{"model": "sound classifier", "dataset": "short read English sentences (LibriTTS-R)", "n_mels": 40, "input": "log_mel", "spec_augment": true, "win_length": 400, "arch": "jasper", "drop_path": 0.1, "depths": [2, 2, 6, 2], "stem": "single", "residual_init": "zero_last", "beta1": 0.95, "shampoo_beta": 0.95, "eps": 1e-08, "ema_decay": 0.999}
Rows from block 2 of a small sound classifier, named by matrix and row number. Rows with one number belong to one channel. Each number is 128 + 32 x the weight over its row's rms, rounded and kept within 0 to 255. All counts start at 0. Numbers have three digits each. After the name is the row's rms in percent of the matrix's.
After each channel's rows are labels from the 100 clips, of 14848, where the channel reaches its highest value: "top examples" is what is common among them. Only what is clearly more common there than usual is listed. The data: short read English sentences (LibriTTS-R).
# convs0: first width-7 conv, stride 2 (model.blocks.2.convs.0.weight, 112x96x7, each kernel summed), inputs 0-95
# convs1: second width-7 conv (model.blocks.2.convs.1.weight, 112x112x7, transposed, each kernel summed), outputs 0-111

convs0.78 112:134160145158108082160106121118154138100173142147100147081143094177044055182137128145088103106116134083079094133098119122152134110111077122132076096109118152107175126103142077090128184122105121109138154156179148105095176064108115074120146101205125139121091121127133125127166179085069161129
convs1.78 087:132122079215049127100109118153088125155118084092176187106142106126133149143135119091177118127067175150128110078069130179109186136147119133126162079100105115140146091137106115139134134140098164051131186129119154121123110100176111203130162132167070158074131182132140192126154123108124118118146148153091170160153139107156145143142124103180
top examples: voice: male

convs0.29 098:127173091133110128206168175170142097139136108130130168115087104066079100122080150119139114125151134118127110110145066166077087120120104173155161144066092121104165103077087087112188130134093143077137134184163148070138150159146161082109092137115084135122087097089122091105132186123174113134
convs1.29 090:140179124139104130112125124097121081106127100085165145119081134138099113119118107114122100129129201133130125142146118095090137120114144132148134114161160100077145116119139145081179114128084123136113174131101135096088161122139137091108091108171180086094120140243172111069142150101116165218170093047114059117117161120225152139136132122112
top examples: voice: male

convs0.105 113:100159152163148108159094155098110146083137113132088159100144112167052051210182091163103084112113115137112116172091105165120150094125087125155153141092154150167126176076158069078105173112099138138144183151164142133111157147082119125087193075141107102120122130144169121132179137117106135128
convs1.105 118:188136146129114124143115201156107147132145119127168111050150070181137125149088138096090109125088156127164061099081188165127104149102107159136141140163106124160138101150108122130103161164042148087172110112134110097158091127187098136143108099123160117125130174147116113134202088158136134089143173114094154163167074122136180211132149153139
top examples: voice: male

convs0.104 070:143102165088109116130114116096092188139116142138166099093092153095199161083109116157095127118175159137109142072106124092130061132142130135116146124171109098120098130226069143097131131134100114042119138064127110095190089115157137147099076087078154136138107145096150162175116109158110144107
convs1.104 124:110104174097157110099119120156170120134162102184063157086140090132082150107074166133119101178139151110086117093151138061114175036174164092148163170076130182102129118108116097128136075132146130165152153158078123105119095094119036085110118159157135137074127151063147152159144088149154119158154136141112171118144145181136139120117139124151
top examples: voice: female

convs0.63 126:085160098118072137123136137074097141131172117109119187138084096148061110138125096154112081169114078166127193157133138094125170151111087129105131158092140173132115177056141077132149129085096166107125146152041127149121169091130113123203109109109140105086104133175186111121178138113122144106
convs1.63 098:155129097112100117154130173141132125141134130130176102148116090106182147145153129065083069097110134115144047145135120135173126129122181131111124028095142157136117081187149100180083156134097160089125151078136120132141135151151177104087056100125188130231112123141151138153134140121103118091140171115160123142127071126089154084116095149165
top examples: voice: male

convs0.86 077:074100074177110123153106112086112091100157186114161110125141101133088124126102142092139109116124113132131141077103152143132130125167088090149098146076182175081120115053139062105148129120137140129133110144065155066091092120076117100127115079144113079133105041177171123102082106090107145099
convs1.86 105:131086135096122110186128157136153138129114165080176095169093136117132083102126119126106127135120070106142169076114146098054115123165122057120132148137136090111124126163157130171104094140113129117144186127192161149141124154120089156109152153121084101130110166135073102148184102104150096095053091151137115241096134133143099147140076146206
top examples: voice: male

convs0.36 122:131124130049051093142124136085160129122137135088105220143137106114110114104193095156110153104096127114120156103143111162146131122094073150157139098097160086202136153064073099113088150113152163135157196148153167110096117112141132099105076119170120146135112146137112115120140149101200101075
convs1.36 100:177190100091130131174154086209130121139138179082169143088140091155133074120146116100077121105139165126172069151097058143128127129104178177140154130147180122112150150114189124129149125170097124096153124103147138103078130085153165124149071117142105130139077104185088180182163142148075121151138145112107133118106118085165120155066177142133
top examples: voice: male

convs0.26 102:068129054137092142114169107147115074110167165155113129120138094102181125110055153131158145119151093112073098130083208138114141129137093111166121083126123070142154076128163126129133092084102145067111094126129167119085093138077154112146177133153143077101131112084163137175123173149132112192
convs1.26 094:090123056140141138109134148102172087114145132113158087163142134122156132118124143112212139133052143109129139108098135140080118120141140128140127144099146063109206141091193106160145106055142138134155113135085101143164184146138071122148206099154134133143076182090111118077117146077179077188102115150129124146125103087152182122120093110096
top examples: voice: male

convs0.99 069:146091167093103116137131081160119163126101124121097136131080151077187138096173118131150133116202128141120088049160145106109087109131161143141124115168080087082132086223087142119146092121120094109100108044150142138102079071139114131074116089080155132096136171092145159143113139130123102149
convs1.99 115:140114112110140118089098150136131101116124140195100118140148166109087133117078112193133128159156178132070142111139086031118170119150147110167108114099111129166157156108106068109158096099143149163184104109072131134081149091072113073091124148131088152101181133123179111185058113126168132163185143151067168152170104145151106115121124159102
top examples: voice: female

convs0.49 127:086148131098088072130164153177125160121159121108128119097082125123191089124130109139123133148182146080063074128139165112106154077113119120129100139062072118143137088152139199126154137091141179168137100149163086182120112102059134104097127095120193098086150142074138099129112111127056137118
convs1.49 097:100206136089121132074134141119176127170141107134072187111135088121058158168119039081138107135133109186097151136110127085102111112127126148018140060066151144143154088106102165145108116113108110093152111130084120092104147086131133110168157077148137148087148100102102120100112157119164138099109113140106149123082060098146107115153139114113
top examples: voice: female

convs0.59 090:101079098192125108132069116117128094107147160116138111114145130107073151152119112134164132122112067162160100084117140173163117110135145086169072115102193170108125141049096112112163160116092134134126107128098148111073126146100060100149129078133128112154110123178216130116078085102126190086
convs1.59 113:101115158129148103161077169103116132136143095114127094105132153115136097142098124095074113136145120126122178130111124151064115091127094101096153166161026129091132130126165095178082092135085097118134129111188155107213101171138111116089129150118167123122155108121089170128122159127174097116069118145168114241141113132135108150128058139189
top examples: voice: male

convs0.23 104:092121064148140192154131117106116121094120132156180114141118066075171126114139119104079158107127141109154101072042178102136133141175099120148057110113147143113145093128140085068174184081103115167100118068125123089085096165071132147130140131123124122098107094196147130148120145129072102127
convs1.23 100:092107119130152161146113117126131118130145072098130140140144212118141130147129108155135123162124119121141191145142226134086163069130117079145145141107162123139128134099132155167141107119150096138146188110146158182140126156133079120065135146177093142142116152080209131069081144135130095149116095210111108249131091123144098144120110146137
top examples: voice: female

convs0.100 073:078101108154102132134116160113160092075140114116138116121163113128040092137107093125123115135137107133122152123111145153148126112166085104176092109072183173101129126068105048102131139115142151119123102142076173065082113134063084083173150074149142077115126091160191146127105141125096189121
convs1.100 112:181117151133139094184117150124148145135136156112181088206097136126165074120125112128093116133106067121128155068085100102061087102186141101115086151119135138129157094140207127175089106153112109106134163104141151126132139146137118151129106113129103107149090166152080094138160098098155102083072077139129133201104126086148114135148067181209
top examples: voice: male

convs0.28 126:146089091132141129118097139128071149108156151102096179139083174124092122156095106168179152117143098121143113123121124104141160103135097159155138127118126161117065100103069177096203098077148145046100093142099137144109086131096091064167107124141163165153134109129152155180062091133151199094
convs1.28 100:128143099141109136110135107185089160107100156103204110059138119128088135154108187112113105076165136113090148176094149149046175109133108106124121131116174172164097136113129173125121114128139148107120096073104101179155119143076085165156138090132120157109165108145135097073126129081143142101141124095195078208113162116138102183148187149077
top examples: voice: male; the word "is"

convs0.42 078:116149103123139099093118121112089081113117119113143100083131104134155155119122105142144150107153083138161140111066125141121124087157100093187122122075186139200147203012089107159141163089121084113164162083146119097131085140068108118132122088151139157106103157118165157147077075134124175125
convs1.42 114:209128160090098087134074085146135149129127080152085093140142122156116063133119176123149111113112103156108082101108134106090149141118159135099118147122117139130132130092136103169089100169049133154189134085111161122090102173224149124092075151099152132097151159060102100128140127171116151111101101137082135168119189057139133095122073143148
top examples: voice: male

convs0.50 099:060093058156117112139116103065107103094163142109128147115123117142165182124122129154130154099186095107151096093147107130110069144103061112149123120064105154100178139133171047119123119143037093130132160101105124131099115108099154164182109120092109150097106069167159123125122188102140127155
convs1.50 089:138101207072087153088125142087156132140151035161141124151084143142148097135107128122133164129103134159107121130109118127098137085139102152135180146082122160094121140105142107194120123180131147136228147140145154162188134119109094141067094134138140097146130107078142163106133139135141103110130178142192171156194108091143147048127062127149
top examples: voice: male

convs0.80 086:140105098101085165073148130122132156176111071123136087125111129122157147110133159139070176108122122152125103095130115108100095104111149143103188082153111075095106166131103185128058107158163125114124116148177123128071104054143136178085126104122139125132170151090099096105219072099138112194
convs1.80 095:134198149135103135122172154073150092147148122164049133165086148115117084137157127176133147115138076153091102147169101074122131104134178125108096122110154142163115103138107078171140102099185109163147087130099116135148148077110131096131107162058034072148131125133065115195109102131089104130097083083101123115164124120119077105094102166108
top examples: voice: female

convs0.5 106:156074104120093097116127128164115072135082139160052115074114167150229128152094104146087131085152180100146182097100091126119055181156155120141100143118144089109141122129143095102133104120178126107160210140162151111119115133165172169136135111140109097167145109112141180136174119134097158115
convs1.5 087:148148126084181105097097135184128159142097135162132155139167164127138162094123069182164125125142074130134086108177131126106120178130199103171115198134175102146148072130169137120141079104151137167129132089101172162093089134174104126140174118182116174126120076091091148160125052135134114091131092163075213092147103113132122133134119094130
top examples: voice: female

convs0.4 104:110090108161072141077155100137090130132171113112120212092113132126091087132129106152134111087128124119119126106183152141176161135135122146131111229117127062158116147049120151140096140105156096094175159152089151133068079078109116090120116120139126081095109125148198104134133091109108195134
convs1.4 094:135100133153150140121087110152158182125095126182180082202167138137161114124111130082127144145103153148157166127155115113086118049125135116146093144073173110019169074101157107136138114097149120181117160156166163191130115121151110143153107137109141114124114102129115122126164082123170121096104079143104082175103091124112159108173042161099
top examples: voice: male

convs0.84 071:122098120147096184142147163110184118114143086117131059126144107117065109189103097151159123182121087184108132132103143130125140139149053104129083063093200162115125140099123072117122107114086166117121102114109147099069153152103118096156128123147113142136123100086220139139106149122105208138
convs1.84 106:131108116091112052195102165100100122113129105133151080150119127110167050110142088081107133133102067123130150074083117119100112091169182146101121150145140111101154110156182162171057088161073108117121146114165105084176116153152113136155103128080160099104108158138075151104107100109145085143064088121134109193151124119188135121144098169164
top examples: voice: male

convs0.35 070:027126112133102128130145098146105152102140165092133103113128101088115074116113101152089141147182154129089140136098108158206132180081107110150120108111165159136136142021129056158098136151127137193159133133135156082125145101074097095142116049110128116157124089119165103134133134162113164112
convs1.35 114:173073086167105106150083097136132122163154130118137144109118133090130088137185142093099137082081109103106077147040121137115133104155192117119138121077140143119167113156206097145032119178091127153191162138133134101121132165144148143044133118072116102081079159141129120117139159120130113133070105090099134100134093126093094124149104176126
top examples: voice: male

convs0.74 112:114133124092086131156148179160116118134150109104128142095168110145106136167149145139138137142146085073110097106133148161083158078121082140148093131119132112152146094105196083114115110090142098092095127135182121131106137048061126038103114052152114069130081045140161094129150114152173105142
convs1.74 095:159118160113152123067091145150129154146138113069158132090125092142109146100124201178113058144062121143178091099167113106163138140109137152158111115040164180172140135130078123123118158116152055084148137126168115180131160150116113130128123090110136094118120135130116097150254132157163153154116142088110132116167133129140103097165180144158
top examples: voice: male

convs0.19 111:108136123133095111176161120119098133162119076153077103067151114122099130117052135143079124135178077140078110126078081120129093207107066176136105135091122121166138105092118113133111127097067120108108095175151105085108076143146124133108097052148193187152107143142127184119153148124138140102
convs1.19 079:149120164174081110057155162081147086126157139148129125155103097092118174118122132106122123137137167144148165116156164086180203089180112129186140102183171096142094129128161186115207058115150175129142164068147124124119146157135110177133131111141137144110142139147163111174157172075130143187175106108131131102107143092124161093196130108097
top examples: voice: male