From a checkpoint of a small sound classifier: depths [2, 2, 6, 2].
Rows from block 6 of a small sound classifier, named by matrix and row number. Rows with one number belong to one channel. Each number is 500 + 25 x the weight over its row's rms, rounded and kept within 0 to 999. All counts start at 0. Numbers have three digits each.
After each channel's rows are labels from the 100 clips, of 14848, where the channel reaches its highest value: "strongest on" is what is common among them. Only what is clearly more common there than usual is listed. The data: short read English sentences (LibriTTS-R). In brackets: how many of the 100.
# convs0: first width-7 conv (model.blocks.6.convs.0.weight, 144x144x7, each kernel summed), inputs 0-71
# convs1: second width-7 conv (model.blocks.6.convs.1.weight, 144x144x7, transposed, each kernel summed), outputs 0-71

convs0.139:531526513459485473506466512460492503476494490514487494496519480516476450538454501489497494495490505493541494474526471513516488536484518479473504454477472434527473524486529487505450485539475520470474524527481533516518
convs1.139:533466499523529523461489483487503494462503491516504530479528517520514483519471498516459489483469454470518459483531516498442480520490503465493501501534480519512501536501538460531489485515513489487528474505471480484484
strongest on: voice: male (85)

convs0.30:498511510498503490514466516484508478488524463509490539505512496504523521515507484523462500472486472513504511538514495515482542505448517539501448547491518511497522468462522483514492470473505507526514483532485480527482
convs1.30:538525486520533494499502510481485494509526539497493448480486488510522508538533480455499532502479478486488490525500549489523535518457512522482501486483520473513442482504503503467524513496514523495500531485557513560501
strongest on: voice: male (98)

convs0.44:480490485513506492468488470499508562481506481473444546505493469502487486514458479485482539494524504486521526507500467465496468480486512470537460479490491520475481471497516521477501494520529514467514528496463512530487
convs1.44:492509478433507498507476491511511517512487495512489479471538510493523466481468535496448474495477482522470522473449502465440496490501495509482475499522504440508529496517531490512506485507503527477480547500494525468504
strongest on: voice: female (99)

convs0.14:531488481479557511502477502519486504527541494471529571514522524506524569512498525498493489534507508491512536498519487469495517485482550467481499458479485508507494479489460515528491489513513553492466503483438539478499
convs1.14:546506530499499514491537463430509521481566539497566520497523472481539562485497479492503496524494475546537531503511451476480516487507576499486506484487494473507504486509496517485507486467486472514516486504520502513507
strongest on: voice: male (74)

convs0.27:536518496517531502463503454507517527498536485481459483490477499515537502499501455461484499536487506490518512500533450468487479511482523467510512432467485513506534437493541527515459472542494497483499536512455524478485
convs1.27:506481492535516446504520474493472535507512488506503520481538470505519492467435474541531505503487489476489542494508499492444509507526538516473516476502503476555503525494542492467531472508509485526480493549501487504505
strongest on: voice: male (94)

convs0.47:492506479493519537486524502510510521478511502503476530525497497506484552484512528504515528471565483492516529501527524470546488514496482458520477508558481521503538450479538523503495487518545497480547494498505515490539
convs1.47:482536517560492450512512472497514471477513459535501504482548541507497481540459502527545507495487532494485495512537484517482509506496474520491515512490510482563445468510549505492515470497490501475494461495491481544476
strongest on: voice: male (98)

convs0.42:505512461537493487509494442456499486514503476517508542481466530475487532544468446452513479504524492438498492506492460517486493507469529485486486446506524487469498472521501501485454482508469544459470523472470510521462
convs1.42:486478472462479521526509464520501517511524519518518470482547485531505499500499526488455528500493483526510539513493523463506486512489496494489460494530477482538500496480487492513516483463497527502483518495465544475515
strongest on: voice: female (100)

convs0.120:503522470507501488473540494464497531540520518482546503478519501522510470497477484482501506502507513516534485521519503487482511533515472495543495524508514463524528487526498498525470473570506480496446490546501539496512
convs1.120:475485483480488462480476471533489510497491527521534505460508484495483500497455459533468505484482496535482525456493443459458498460508505492487535467514479484523526491500487518483519530495491529511539446559480510486506
strongest on: voice: female (100)

convs0.84:502510533506479474510482506504555512490494467519532452479478527546520490511518495504519541470530483506508455492483531477508519569478501496492514502510494524505498463440488522511471479486494473499461520476522532525480
convs1.84:535504462527507499482497488448504486512477510528483529493574508514496518496447475535514473497445480491499487489500502465457505500451510514481500532506531480510469507517513491498495523528481484518475474487508480501509
strongest on: voice: male (96)

convs0.83:529497480542529491465505497488518480470469481452484502535495440483507458486497478539483524488500486498521518471496501505473546502473482478469531470463465493499530475489512511501467474480519461470528495530552492492489
convs1.83:541460459537500534506580494482492526503491550499535478501487481539516503518498473473505529495484482536501467496494492495493507486487523478494497515526482480511435435472496452507508493476489516478550514502527488502494
strongest on: voice: male (73)

convs0.115:493543491524562531467507475489523509502505500483486502493521523531484490528498500487505479495566480487578515479520477495473486519480471513502484515461541552497566486498502524523477516523537538481458527519459576492481
convs1.115:504477475517486520476529510519475477521494483498528472474490533548518499528476479451498531490480479456502450477514506471489517501479489496517493485526485451536445470496481506501562499537485496489494520521520463522484
strongest on: voice: male (100)

convs0.97:584503525505533497485468449505495480526502513495497510541497492455511510458513494500476454582517544508476520495531500466488512519530458482490513497485487511504549492520525495523514582536504460495481534525473507460496
convs1.97:463488488505492469473516488502548480522516492537481506461519491452471516472442503513509491501476517515477473539547483519549498473480478495449468490483490534565485501503522511494506492512523504474509475498509507481445
strongest on: voice: male (97)

convs0.98:488496502497482491463503464488507516459504450464478534550466490523514547531489467479491591475470493476528558490509462520473506497470544504476487468489485508494496465507529486496501486539558519492509523479504516525464
convs1.98:510505514470517535489478518531493468500495503487497473439477493505504508470454515517491488495467473497454478531486506473491519536509509512466504514490526459504496536518524495486518537541477489464532516509502509454466
strongest on: voice: female (89)

convs0.108:464515473485505496501503495488522495486518486479490481503489501489516467465521521502488476502441474497443486501490487507474505517474503489449497499474471488494485492469506509500404448492464468526505468483520513475493
convs1.108:523464485514488473551516513494465527506521505505509504483500506521518494492535474559491513518479504479469547511543477460491529500498527522487516469512492521542515509456491540464493497504469495530489430481472482519499
strongest on: voice: female (95)

convs0.113:547504504495456539472486464513504507483509472484487503485508482510516473516530479504503533540486492530547483470501493472501510522494516540513511499485461480502511470498458493527480537523480520510485490478470497530494
convs1.113:514480495516482438536477485507533461495440527503532480485496529519509453474448462522522494497476482499489455505500532491529495462467507471471438488516486517515501521504478510448515537510485491500499451493481482497501
strongest on: voice: male (95)

convs0.80:517496528505436535549518488445560504515514524489490509493471502503527504532511496521508480514522483522464470500490515456471511589490459505502515523498430473519516487506500488534458519483509471491505490493463513529516
convs1.80:450490464503506454460477517511512464519499480529471499484549500498502487485470510544502483523450535449499476512542510483508527452525507489448494484494502513511492509497481524470518523460509483461521482466475524476457
strongest on: voice: male (97)

convs0.138:508539503465558473455518470517487502482525497475510536530508528512540510512527490471513498532531511491557481487502512435483547510484549531486492480488476543477502505507468524472495483512532484510527553455444530537516
convs1.138:505496518467529475473470515475572480511515490518491524442525515487515494506445490535496459497478475504494486487513508452471513482503559500478485492499571459536489527523495515455514500482518467459503461490505482445473
strongest on: voice: male (80)

convs0.40:462497489484463441505501543487503521549505480511505456500503517512501502519508494508491517481494477495522474509520499500558501518488537533513437519522524490533529500483526506529527509512486513500524516518526486547495
convs1.40:483482508524510444491529411506497500532471509526491528505525489490524507518461493502513473487512491513503466523486509502518520505466496490474506494487537512562508461474479534485477510515490496512467460472505507512456
strongest on: voice: female (91)

convs0.77:437476460470431519504494529497533484470486487507531506488513453493460517552483490509496523454475483509488518514489507480491479506464493522518480489487503469496516458461504480483515431503477509522481516510503498544501
convs1.77:454508474492534470465526538515513442523507501505509462444518464522478470550487534482508523472478503470495491514495539517504535487502465522520522516484467506511514470499516528483533490472458471499534456488500468531535
strongest on: voice: male (98)

convs0.10:516490493483491465504457477526519560488544492486525469490473510480538573543465471510462508509445491489516519498527495522483501494490574487510517477521467497505496503511507501513490509528504554535537495483535534500486
convs1.10:518521509507559501486475518482517561513590502485529500483488442481567554524500511517495503543476497510492568505484489520505511486501572501493516503494509459504557527527504546522533519523508483538537526525497481476505
strongest on: voice: female (82)

convs0.13:474487470481475476490491482496539537473529493456481481494483481490502501526449464505453498432469457512511521489521464539466488547512523520495478485461473496530496512447542498546491500541499534495514500514536529494500
convs1.13:473503500515518557486487546487484527525527487472513475453523478493518501525505532490529495491451470500530508479531489556524506512505533514475529474474514450450537557498530544525489534489489486469538501509508481466540
strongest on: voice: male (100)

convs0.61:521528485533506563514560502519501507479483501484494501470504482500513508490527515496512517492521460522511522523520524486488516528489490483523495479504470463505564457503510500500444492514494489486468511495513496491516
convs1.61:484470467529482472487514504500495465517503489517540511484512527510471484500455484536508509492518491491474477522546499529488526481510501472457492498461495558570502506473524499498543493539467477471487475481502506506408
strongest on: voice: male (81)

convs0.41:478515487505548488491486490490561523515528511485552512508486526524511566524490480478497529493490473481518529481501477517471540526503531474502473515483493494505515506451491522544491485534506570543482476499508537467502
convs1.41:526518517488527485493477508490477542482571519467567503474484459499535549499463493511515496516459486530519557455474505481491524499506555508502536476492505455479527531506491510522521504470507464550519479540529464510520
strongest on: voice: male (77)

convs0.8:447484507487551474481512490480505506512529466479526491487493484462481480508514515489479464452512500487477521514503521504514465519471505465533445511453507474536470501469494539528521552504477498515517541504494502481471
convs1.8:537533493529485507470521497503517501477500554507473508515538520519540510511522487403504569489529489449497496517501500493502519498512479499505518487517526529469477483509480530464546514541486490525472508514534495530491
strongest on: voice: male (95)

convs0.3:428509465545536517446496549494501456444498507509453483506518497492485499449495501505506466443503452528492504505516467489492524478495460514472483512504541526501555475462523502501474437470482515524487503501485486494504
convs1.3:516483517505491487532501486515524478532466499498475468484437515521458501474501487440521516510511491551514500516523496495533514523465500547461491523468451514535541468481443479447518498493508508522506484496520553528515
strongest on: voice: male (77)

convs0.56:441506484494506430548508476469515525526511506481486487508508534512497504508493478542496510437483440517508495479502503514458532516487512499456439524473534523499574508440550505500493482520513517517487518522513508506468
convs1.56:508469492515482519507546505499539532512493517506485475492526506503482528511530463428530509509506484488483505508472495511506489514507525506483513491492491431455461488521501458469535517540525477470508508499556469490476
strongest on: voice: male (99)

convs0.93:488449513457477506497509532475517483479492499488488458484488471542444502500494507516458523442457475512486480460476505504508480495516492540512506523516493483531467515450518479517524502490492491503497459489513496545498
convs1.93:473477503503479515489508519464519488495455499525492481428652532521477507515504533517497509492504512490504449475491523518494513511501505516493496497493467534470496496534540506473490499499502505494494446474436498491519
strongest on: voice: male (98)

convs0.96:502509474501529478498484463523511518481519495523484493508514524497493541511484505488502459523477475499509539509521472503541445490485517524522481506527496506508468475465505532531492502524492480494501519483478508531501
convs1.96:497460495567512478473529504489500515520488475476518518478575505518522487510484518516525494534502477457477499487524500530487521502506499511485552481485493496522536525498465478482520491545510526530527481512466481532495
strongest on: voice: male (97)

convs0.46:503509492515534459463470512464546516465507461487499499499486521530519521539510495504512543497479464470533504478513510512451539487470527478530483542467510480521494507475496493544538499522533515489514514491503513531467
convs1.46:532516514557535518463511510508534474484527496521503490493525510493512573523454490540506455515489499481497517506500512476472526490483546517476512513530522453462521539506466499515535512507451461504513462516494499489475
strongest on: voice: male (99)

convs0.79:509510458516512476534500494486459491507492498489500500542496485439511478477462490485505468479457495498462518529514481525494499495523484455506520491511531473499521494486519505506460486497466461487533505533591489482486
convs1.79:511474459558475509487517479459475534472516493497533534510504530506511560522477503547500476504479465493524521499504487458465526511448492500473539502496468504550515474478471495545481483482481541535548490506470466497521
strongest on: voice: male (71)

convs0.4:489491519487504469508479480449528518507524500485491497524486490542518483536515508497502508482496464490513435468496503488486518506507541529457508526506499477528446526466519510505535532521490493506534507492506479545491
convs1.4:480485506542492531481521511491497480474500547495496510485656539498516483523511515470494522498503478452480446496511518508470507515479507472501488486523503506480477501500514490525518500521487476520481467498465499555497
strongest on: voice: male (100)

convs0.94:489525481517438483536538486470511505520492502490503516548514504467529464508456487510486509479474473513507474514528521491486523537501478458525471504478504446514567485472494514542462507544452503454496503514525506508515
convs1.94:528486494527491513469532486529467478476493505453514531512485546493461470471480468489478475466517453540476456460497499498532492506498493503469485505501491516478516485517542464533526534448528517485517495502496529472522
strongest on: voice: female (94)

convs0.136:498512518503556452506478450504499500450520495443517512523487505541530497553476489502479538504513471498525542463514473524461495506505535516480489501466475516534465490500482501534491547514539534522484481490484494521477
convs1.136:516488537525521499467482505496505520500544516470526497454489478536568510535524533486502534533473464472520519495527480506507505514521543507500515496504461442473519519510489537498551535487506456484538490557476456519510
strongest on: voice: male (98)

convs0.75:499505458475484457537458476456500518532500517497511521537508513479500445544459467511503484479495495496523459514518482477512518516508488490503483481507491472483515488457501515488458473517484479461502529514485506522497
convs1.75:470498486489463504501494507524475520530536504481507514486518498444514456481477524536487460492488442500528520504462523482501502509493513490505534501501504513533542528515521504493537458520515512509547525536472573479515
strongest on: voice: female (99)

convs0.133:467524510511476510469559520540514533454505481501504501483481485497486550479552502498530487473504480489518476468519518480520518486462518517542454501510495506479521489486470508492497473506496482513468513451492530492491
convs1.133:527489516500453498505504454484541528528495564510478496473504493516506504511511437431533544469471460532506468526523491483541492497506498487479537469504514509503453489512496503471513493525510485476482465483566479539525
strongest on: voice: male (79)

convs0.15:491467496483551472516530488503482500558538495522520514500498522490523522474503534486526485513516515466514448503524492517494477494487465473469513505481540491515445472505506510550535462499490520526474493546507521478504
convs1.15:451506486504476462471476518491515478530511465532518502501571493516521491462464539524495515508493515464481509522552493465495501487483505497469477501496495510583484479499516545499444469533486479513504465475469495488501
strongest on: voice: male (94)

convs0.123:455492496516505521521578502465519522493532495496503469513496527502535471467485476476507492457458486475510483466520470506495481529506504473494479503479489471515514474447520526522489523540463502505465486522501542487492
convs1.123:509470509542481517475543472515503500528545451484525514489519484474511494533452497530504501492487506491531533473503507534506503487522515495497485487505500503489495500499555519577491539504478464514467491511505435498498
strongest on: voice: male (98)

convs0.81:573487503496512535487479484483557489515516521490458522506501490495474449468461500509483492525499484500494546508499468538458472542526450509491556502481497481537485522507554468536505521503493536451532475466548495483494
convs1.81:504515493534510522496531489480472545463501528474490535516572536523521502536519452484481515516498483494505465455514489467495503510474522494504509488530504479506456497459483434512526513486490494488493491507529515501449
strongest on: voice: male (89)

convs0.24:475484521509518475504513497473519520493513497531526502490501554539520552536503511462519467504488467454519425487519497486522524496458517520498521502531585495508481535487479519512541504520505507502464530475453570514502
convs1.24:496479530510527496458492523514489457477539493544507477490573490479493509499461521544506479503467475439491516509551518498482518507506506457468560469510475493505477532488504529539476503483493437478476485457481503477478
strongest on: voice: male (99)

convs0.37:520482516516461445489441492511524516465484500498500520514527506512451496529483501496504517494487500539488513483493494544498527556506473468486511511535459526518461514500497540515489492499500491482547541494499556503496
convs1.37:526479468527530503510507532523497471488477526482489461470574507544497486531528488460498537476495501449503494509500521480494513497459473476526537463533493493516482499483466532488530475505470500502479469522505472524527
strongest on: voice: male (99)

convs0.99:594488535456453524466463501516519495506496482489513480497490485499515526487499469525486517530483514490493502466495509473515486499472500473503537470522483458489509457543490496493482510506472495492523522499492473493492
convs1.99:534513463527516482505501464511505500471514538496497505515514508544537465496511445456514540512500516488511446511493506493512484467455462461537469483491500519510464488482520505447548471526509517507478485510530517532476
strongest on: voice: male (71)

convs0.137:468511516475481497544514493467506514509508478460493476484486475499484478504507483478468516451462461496498490494487503491456493516487525508518479517462489466502522500452482508475511527485477490505450474508487498518473
convs1.137:496512495491524511467483538508519512510507522469481503511505500556520515542517544497494518481472491482525497493460503556518539496532502500503501488473499478432537537548545529526494527456477456483528481531486490516511
strongest on: voice: male (99)

convs0.88:551469482510502509499455476479511494506548502477543492502479509468500527504471508511490489508507488490520480494495498501482509533496506530477562494486440492512548495498523497566510498487502536522496515524500519496504
convs1.88:512499518520519549468522509464507487504559558503533520488603476505513538529512493471513490499489514457511481503510492489475515506477535491499523494517493470462488508524521477537489499516498449546520482519517480514523
strongest on: voice: male (100)

convs0.26:466470487485488507521443483519514527479478503474507504513496462513489530513477511496455499443474439511503524495516503510498501517501493489513454500514476505501507485447516523512475475496525514489543515496509494476506
convs1.26:474521515529526520496469581496512497490502488490485447453544476486487511521543518481517487512457480495500489496519495514516514511513519520486546517484486442441524577470469486503484502469481494434488510477503508507525
strongest on: voice: male (96)

convs0.142:432510526492533489546518467511495501497477483503457474479486527514518489520511479503528519485511485510505523476463511538462508482489523541544448528500542518459495511516516489499517533454521506501522494503553504523502
convs1.142:487530509497510509506495477533461527481493511500493489548509514504488474489499507514528506464480503520488500473508491478504499516488519451497501448501584451526503496492541496533486572490478525506476517471528464498531
strongest on: voice: female (96)

convs0.78:525505461515454488557498516488465490516488516513511519535516481438499472465483482515502465488463506495478482520494500507513513469497489522490531478498514445461492530511496483450478488491443489490524482524543486485502
convs1.78:509518480575514513507552448498472553481501541511503516549527519495516549509489442503505499522478518516490480459497500468493515513459526528520504495521495478543476467473484462508502485513533516515493490511522492502539
strongest on: voice: male (97)

convs0.76:498497490445506470447475457486502532490501487471473519513493498523501496522503514491459525491500486484523526498506495508462485481487507460522462531461552494521466493442487530490538542497510482469487505521513512514487
convs1.76:455506478532535493498498502481497553502505493489497519470576523530547487519497521508508487504495492454509527498484490532457538492500522505468513526522482481489511528534540494481511488523461470530497479579466486540478
strongest on: voice: male (100)

convs0.20:486497497540514530453494486468534497476501501484472528523484489542510461451495496475497504477457454507489501486501495497465495517508507518468534510477467473501501508489492438488513471479500455466440460463500527488495
convs1.20:493482522548476508499494546515491496478505531487496518471597504515522473526495518523526519481469482482509481505522503497480487494545498494523475481499466480450467529506544461553522502461497489454460449500485445498528
strongest on: voice: male (80)

convs0.102:467477466456480499508477511476480504558488497483490498505507474447505485519473490505475492483489481508526518535509483495465528441461523474477471462471532490474494505495545502475480420492463516516496534524471497478499
convs1.102:527524478511522507467498502505507557485541530506500550517464487496564508507469481487490523486484496550503484485439458481482495477452552526515521516494508505476520487522536494496527481494503521544502522548523496493529
strongest on: voice: female (93)

convs0.86:539502524494501526466458457512509480458477478482515505512501445508525469488512471491494482541484492523484497478469500481469488526480501516495499480497471466492504466554498493465468513468470472500529467502480471512482
convs1.86:506507476475506433522470491514489454529504499482498512484489491518514481522486479532504504510488531503507504491507496512484503464504522489529488470460497532491533528500532493427572474454488504532535444535477516498480
strongest on: voice: male (94); the word "is" (27)

convs0.60:509472492477485503484488479499492515491540511484488462493494482462507471490444493487460481474489475505522505474508468514486447513505519514513489510479504482515502527443537505543556500546456505487498503546493492485501
convs1.60:484521457537498561452507545491466506509522486499504507513630498507486501510509541462524483497491477462493486458507492538499479505471540487476495478479508499468532540530527514522467490514505516516490483500496526494529
strongest on: voice: male (100)

convs0.0:507493451478506496501516515471535452465538492494497482494524494454532469485535524504501485519527453535514556484512515506520498476484507516429530533509488540512527491486504490536465467521505520521492463456504508475498
convs1.0:488508463461455482482498494525493479562489494501514480464456476488526499477528513476470493490524502527493508497481469447497524474512505491517528490500521498555472470505566471483517499437520537511518528489517555453508
strongest on: voice: female (100)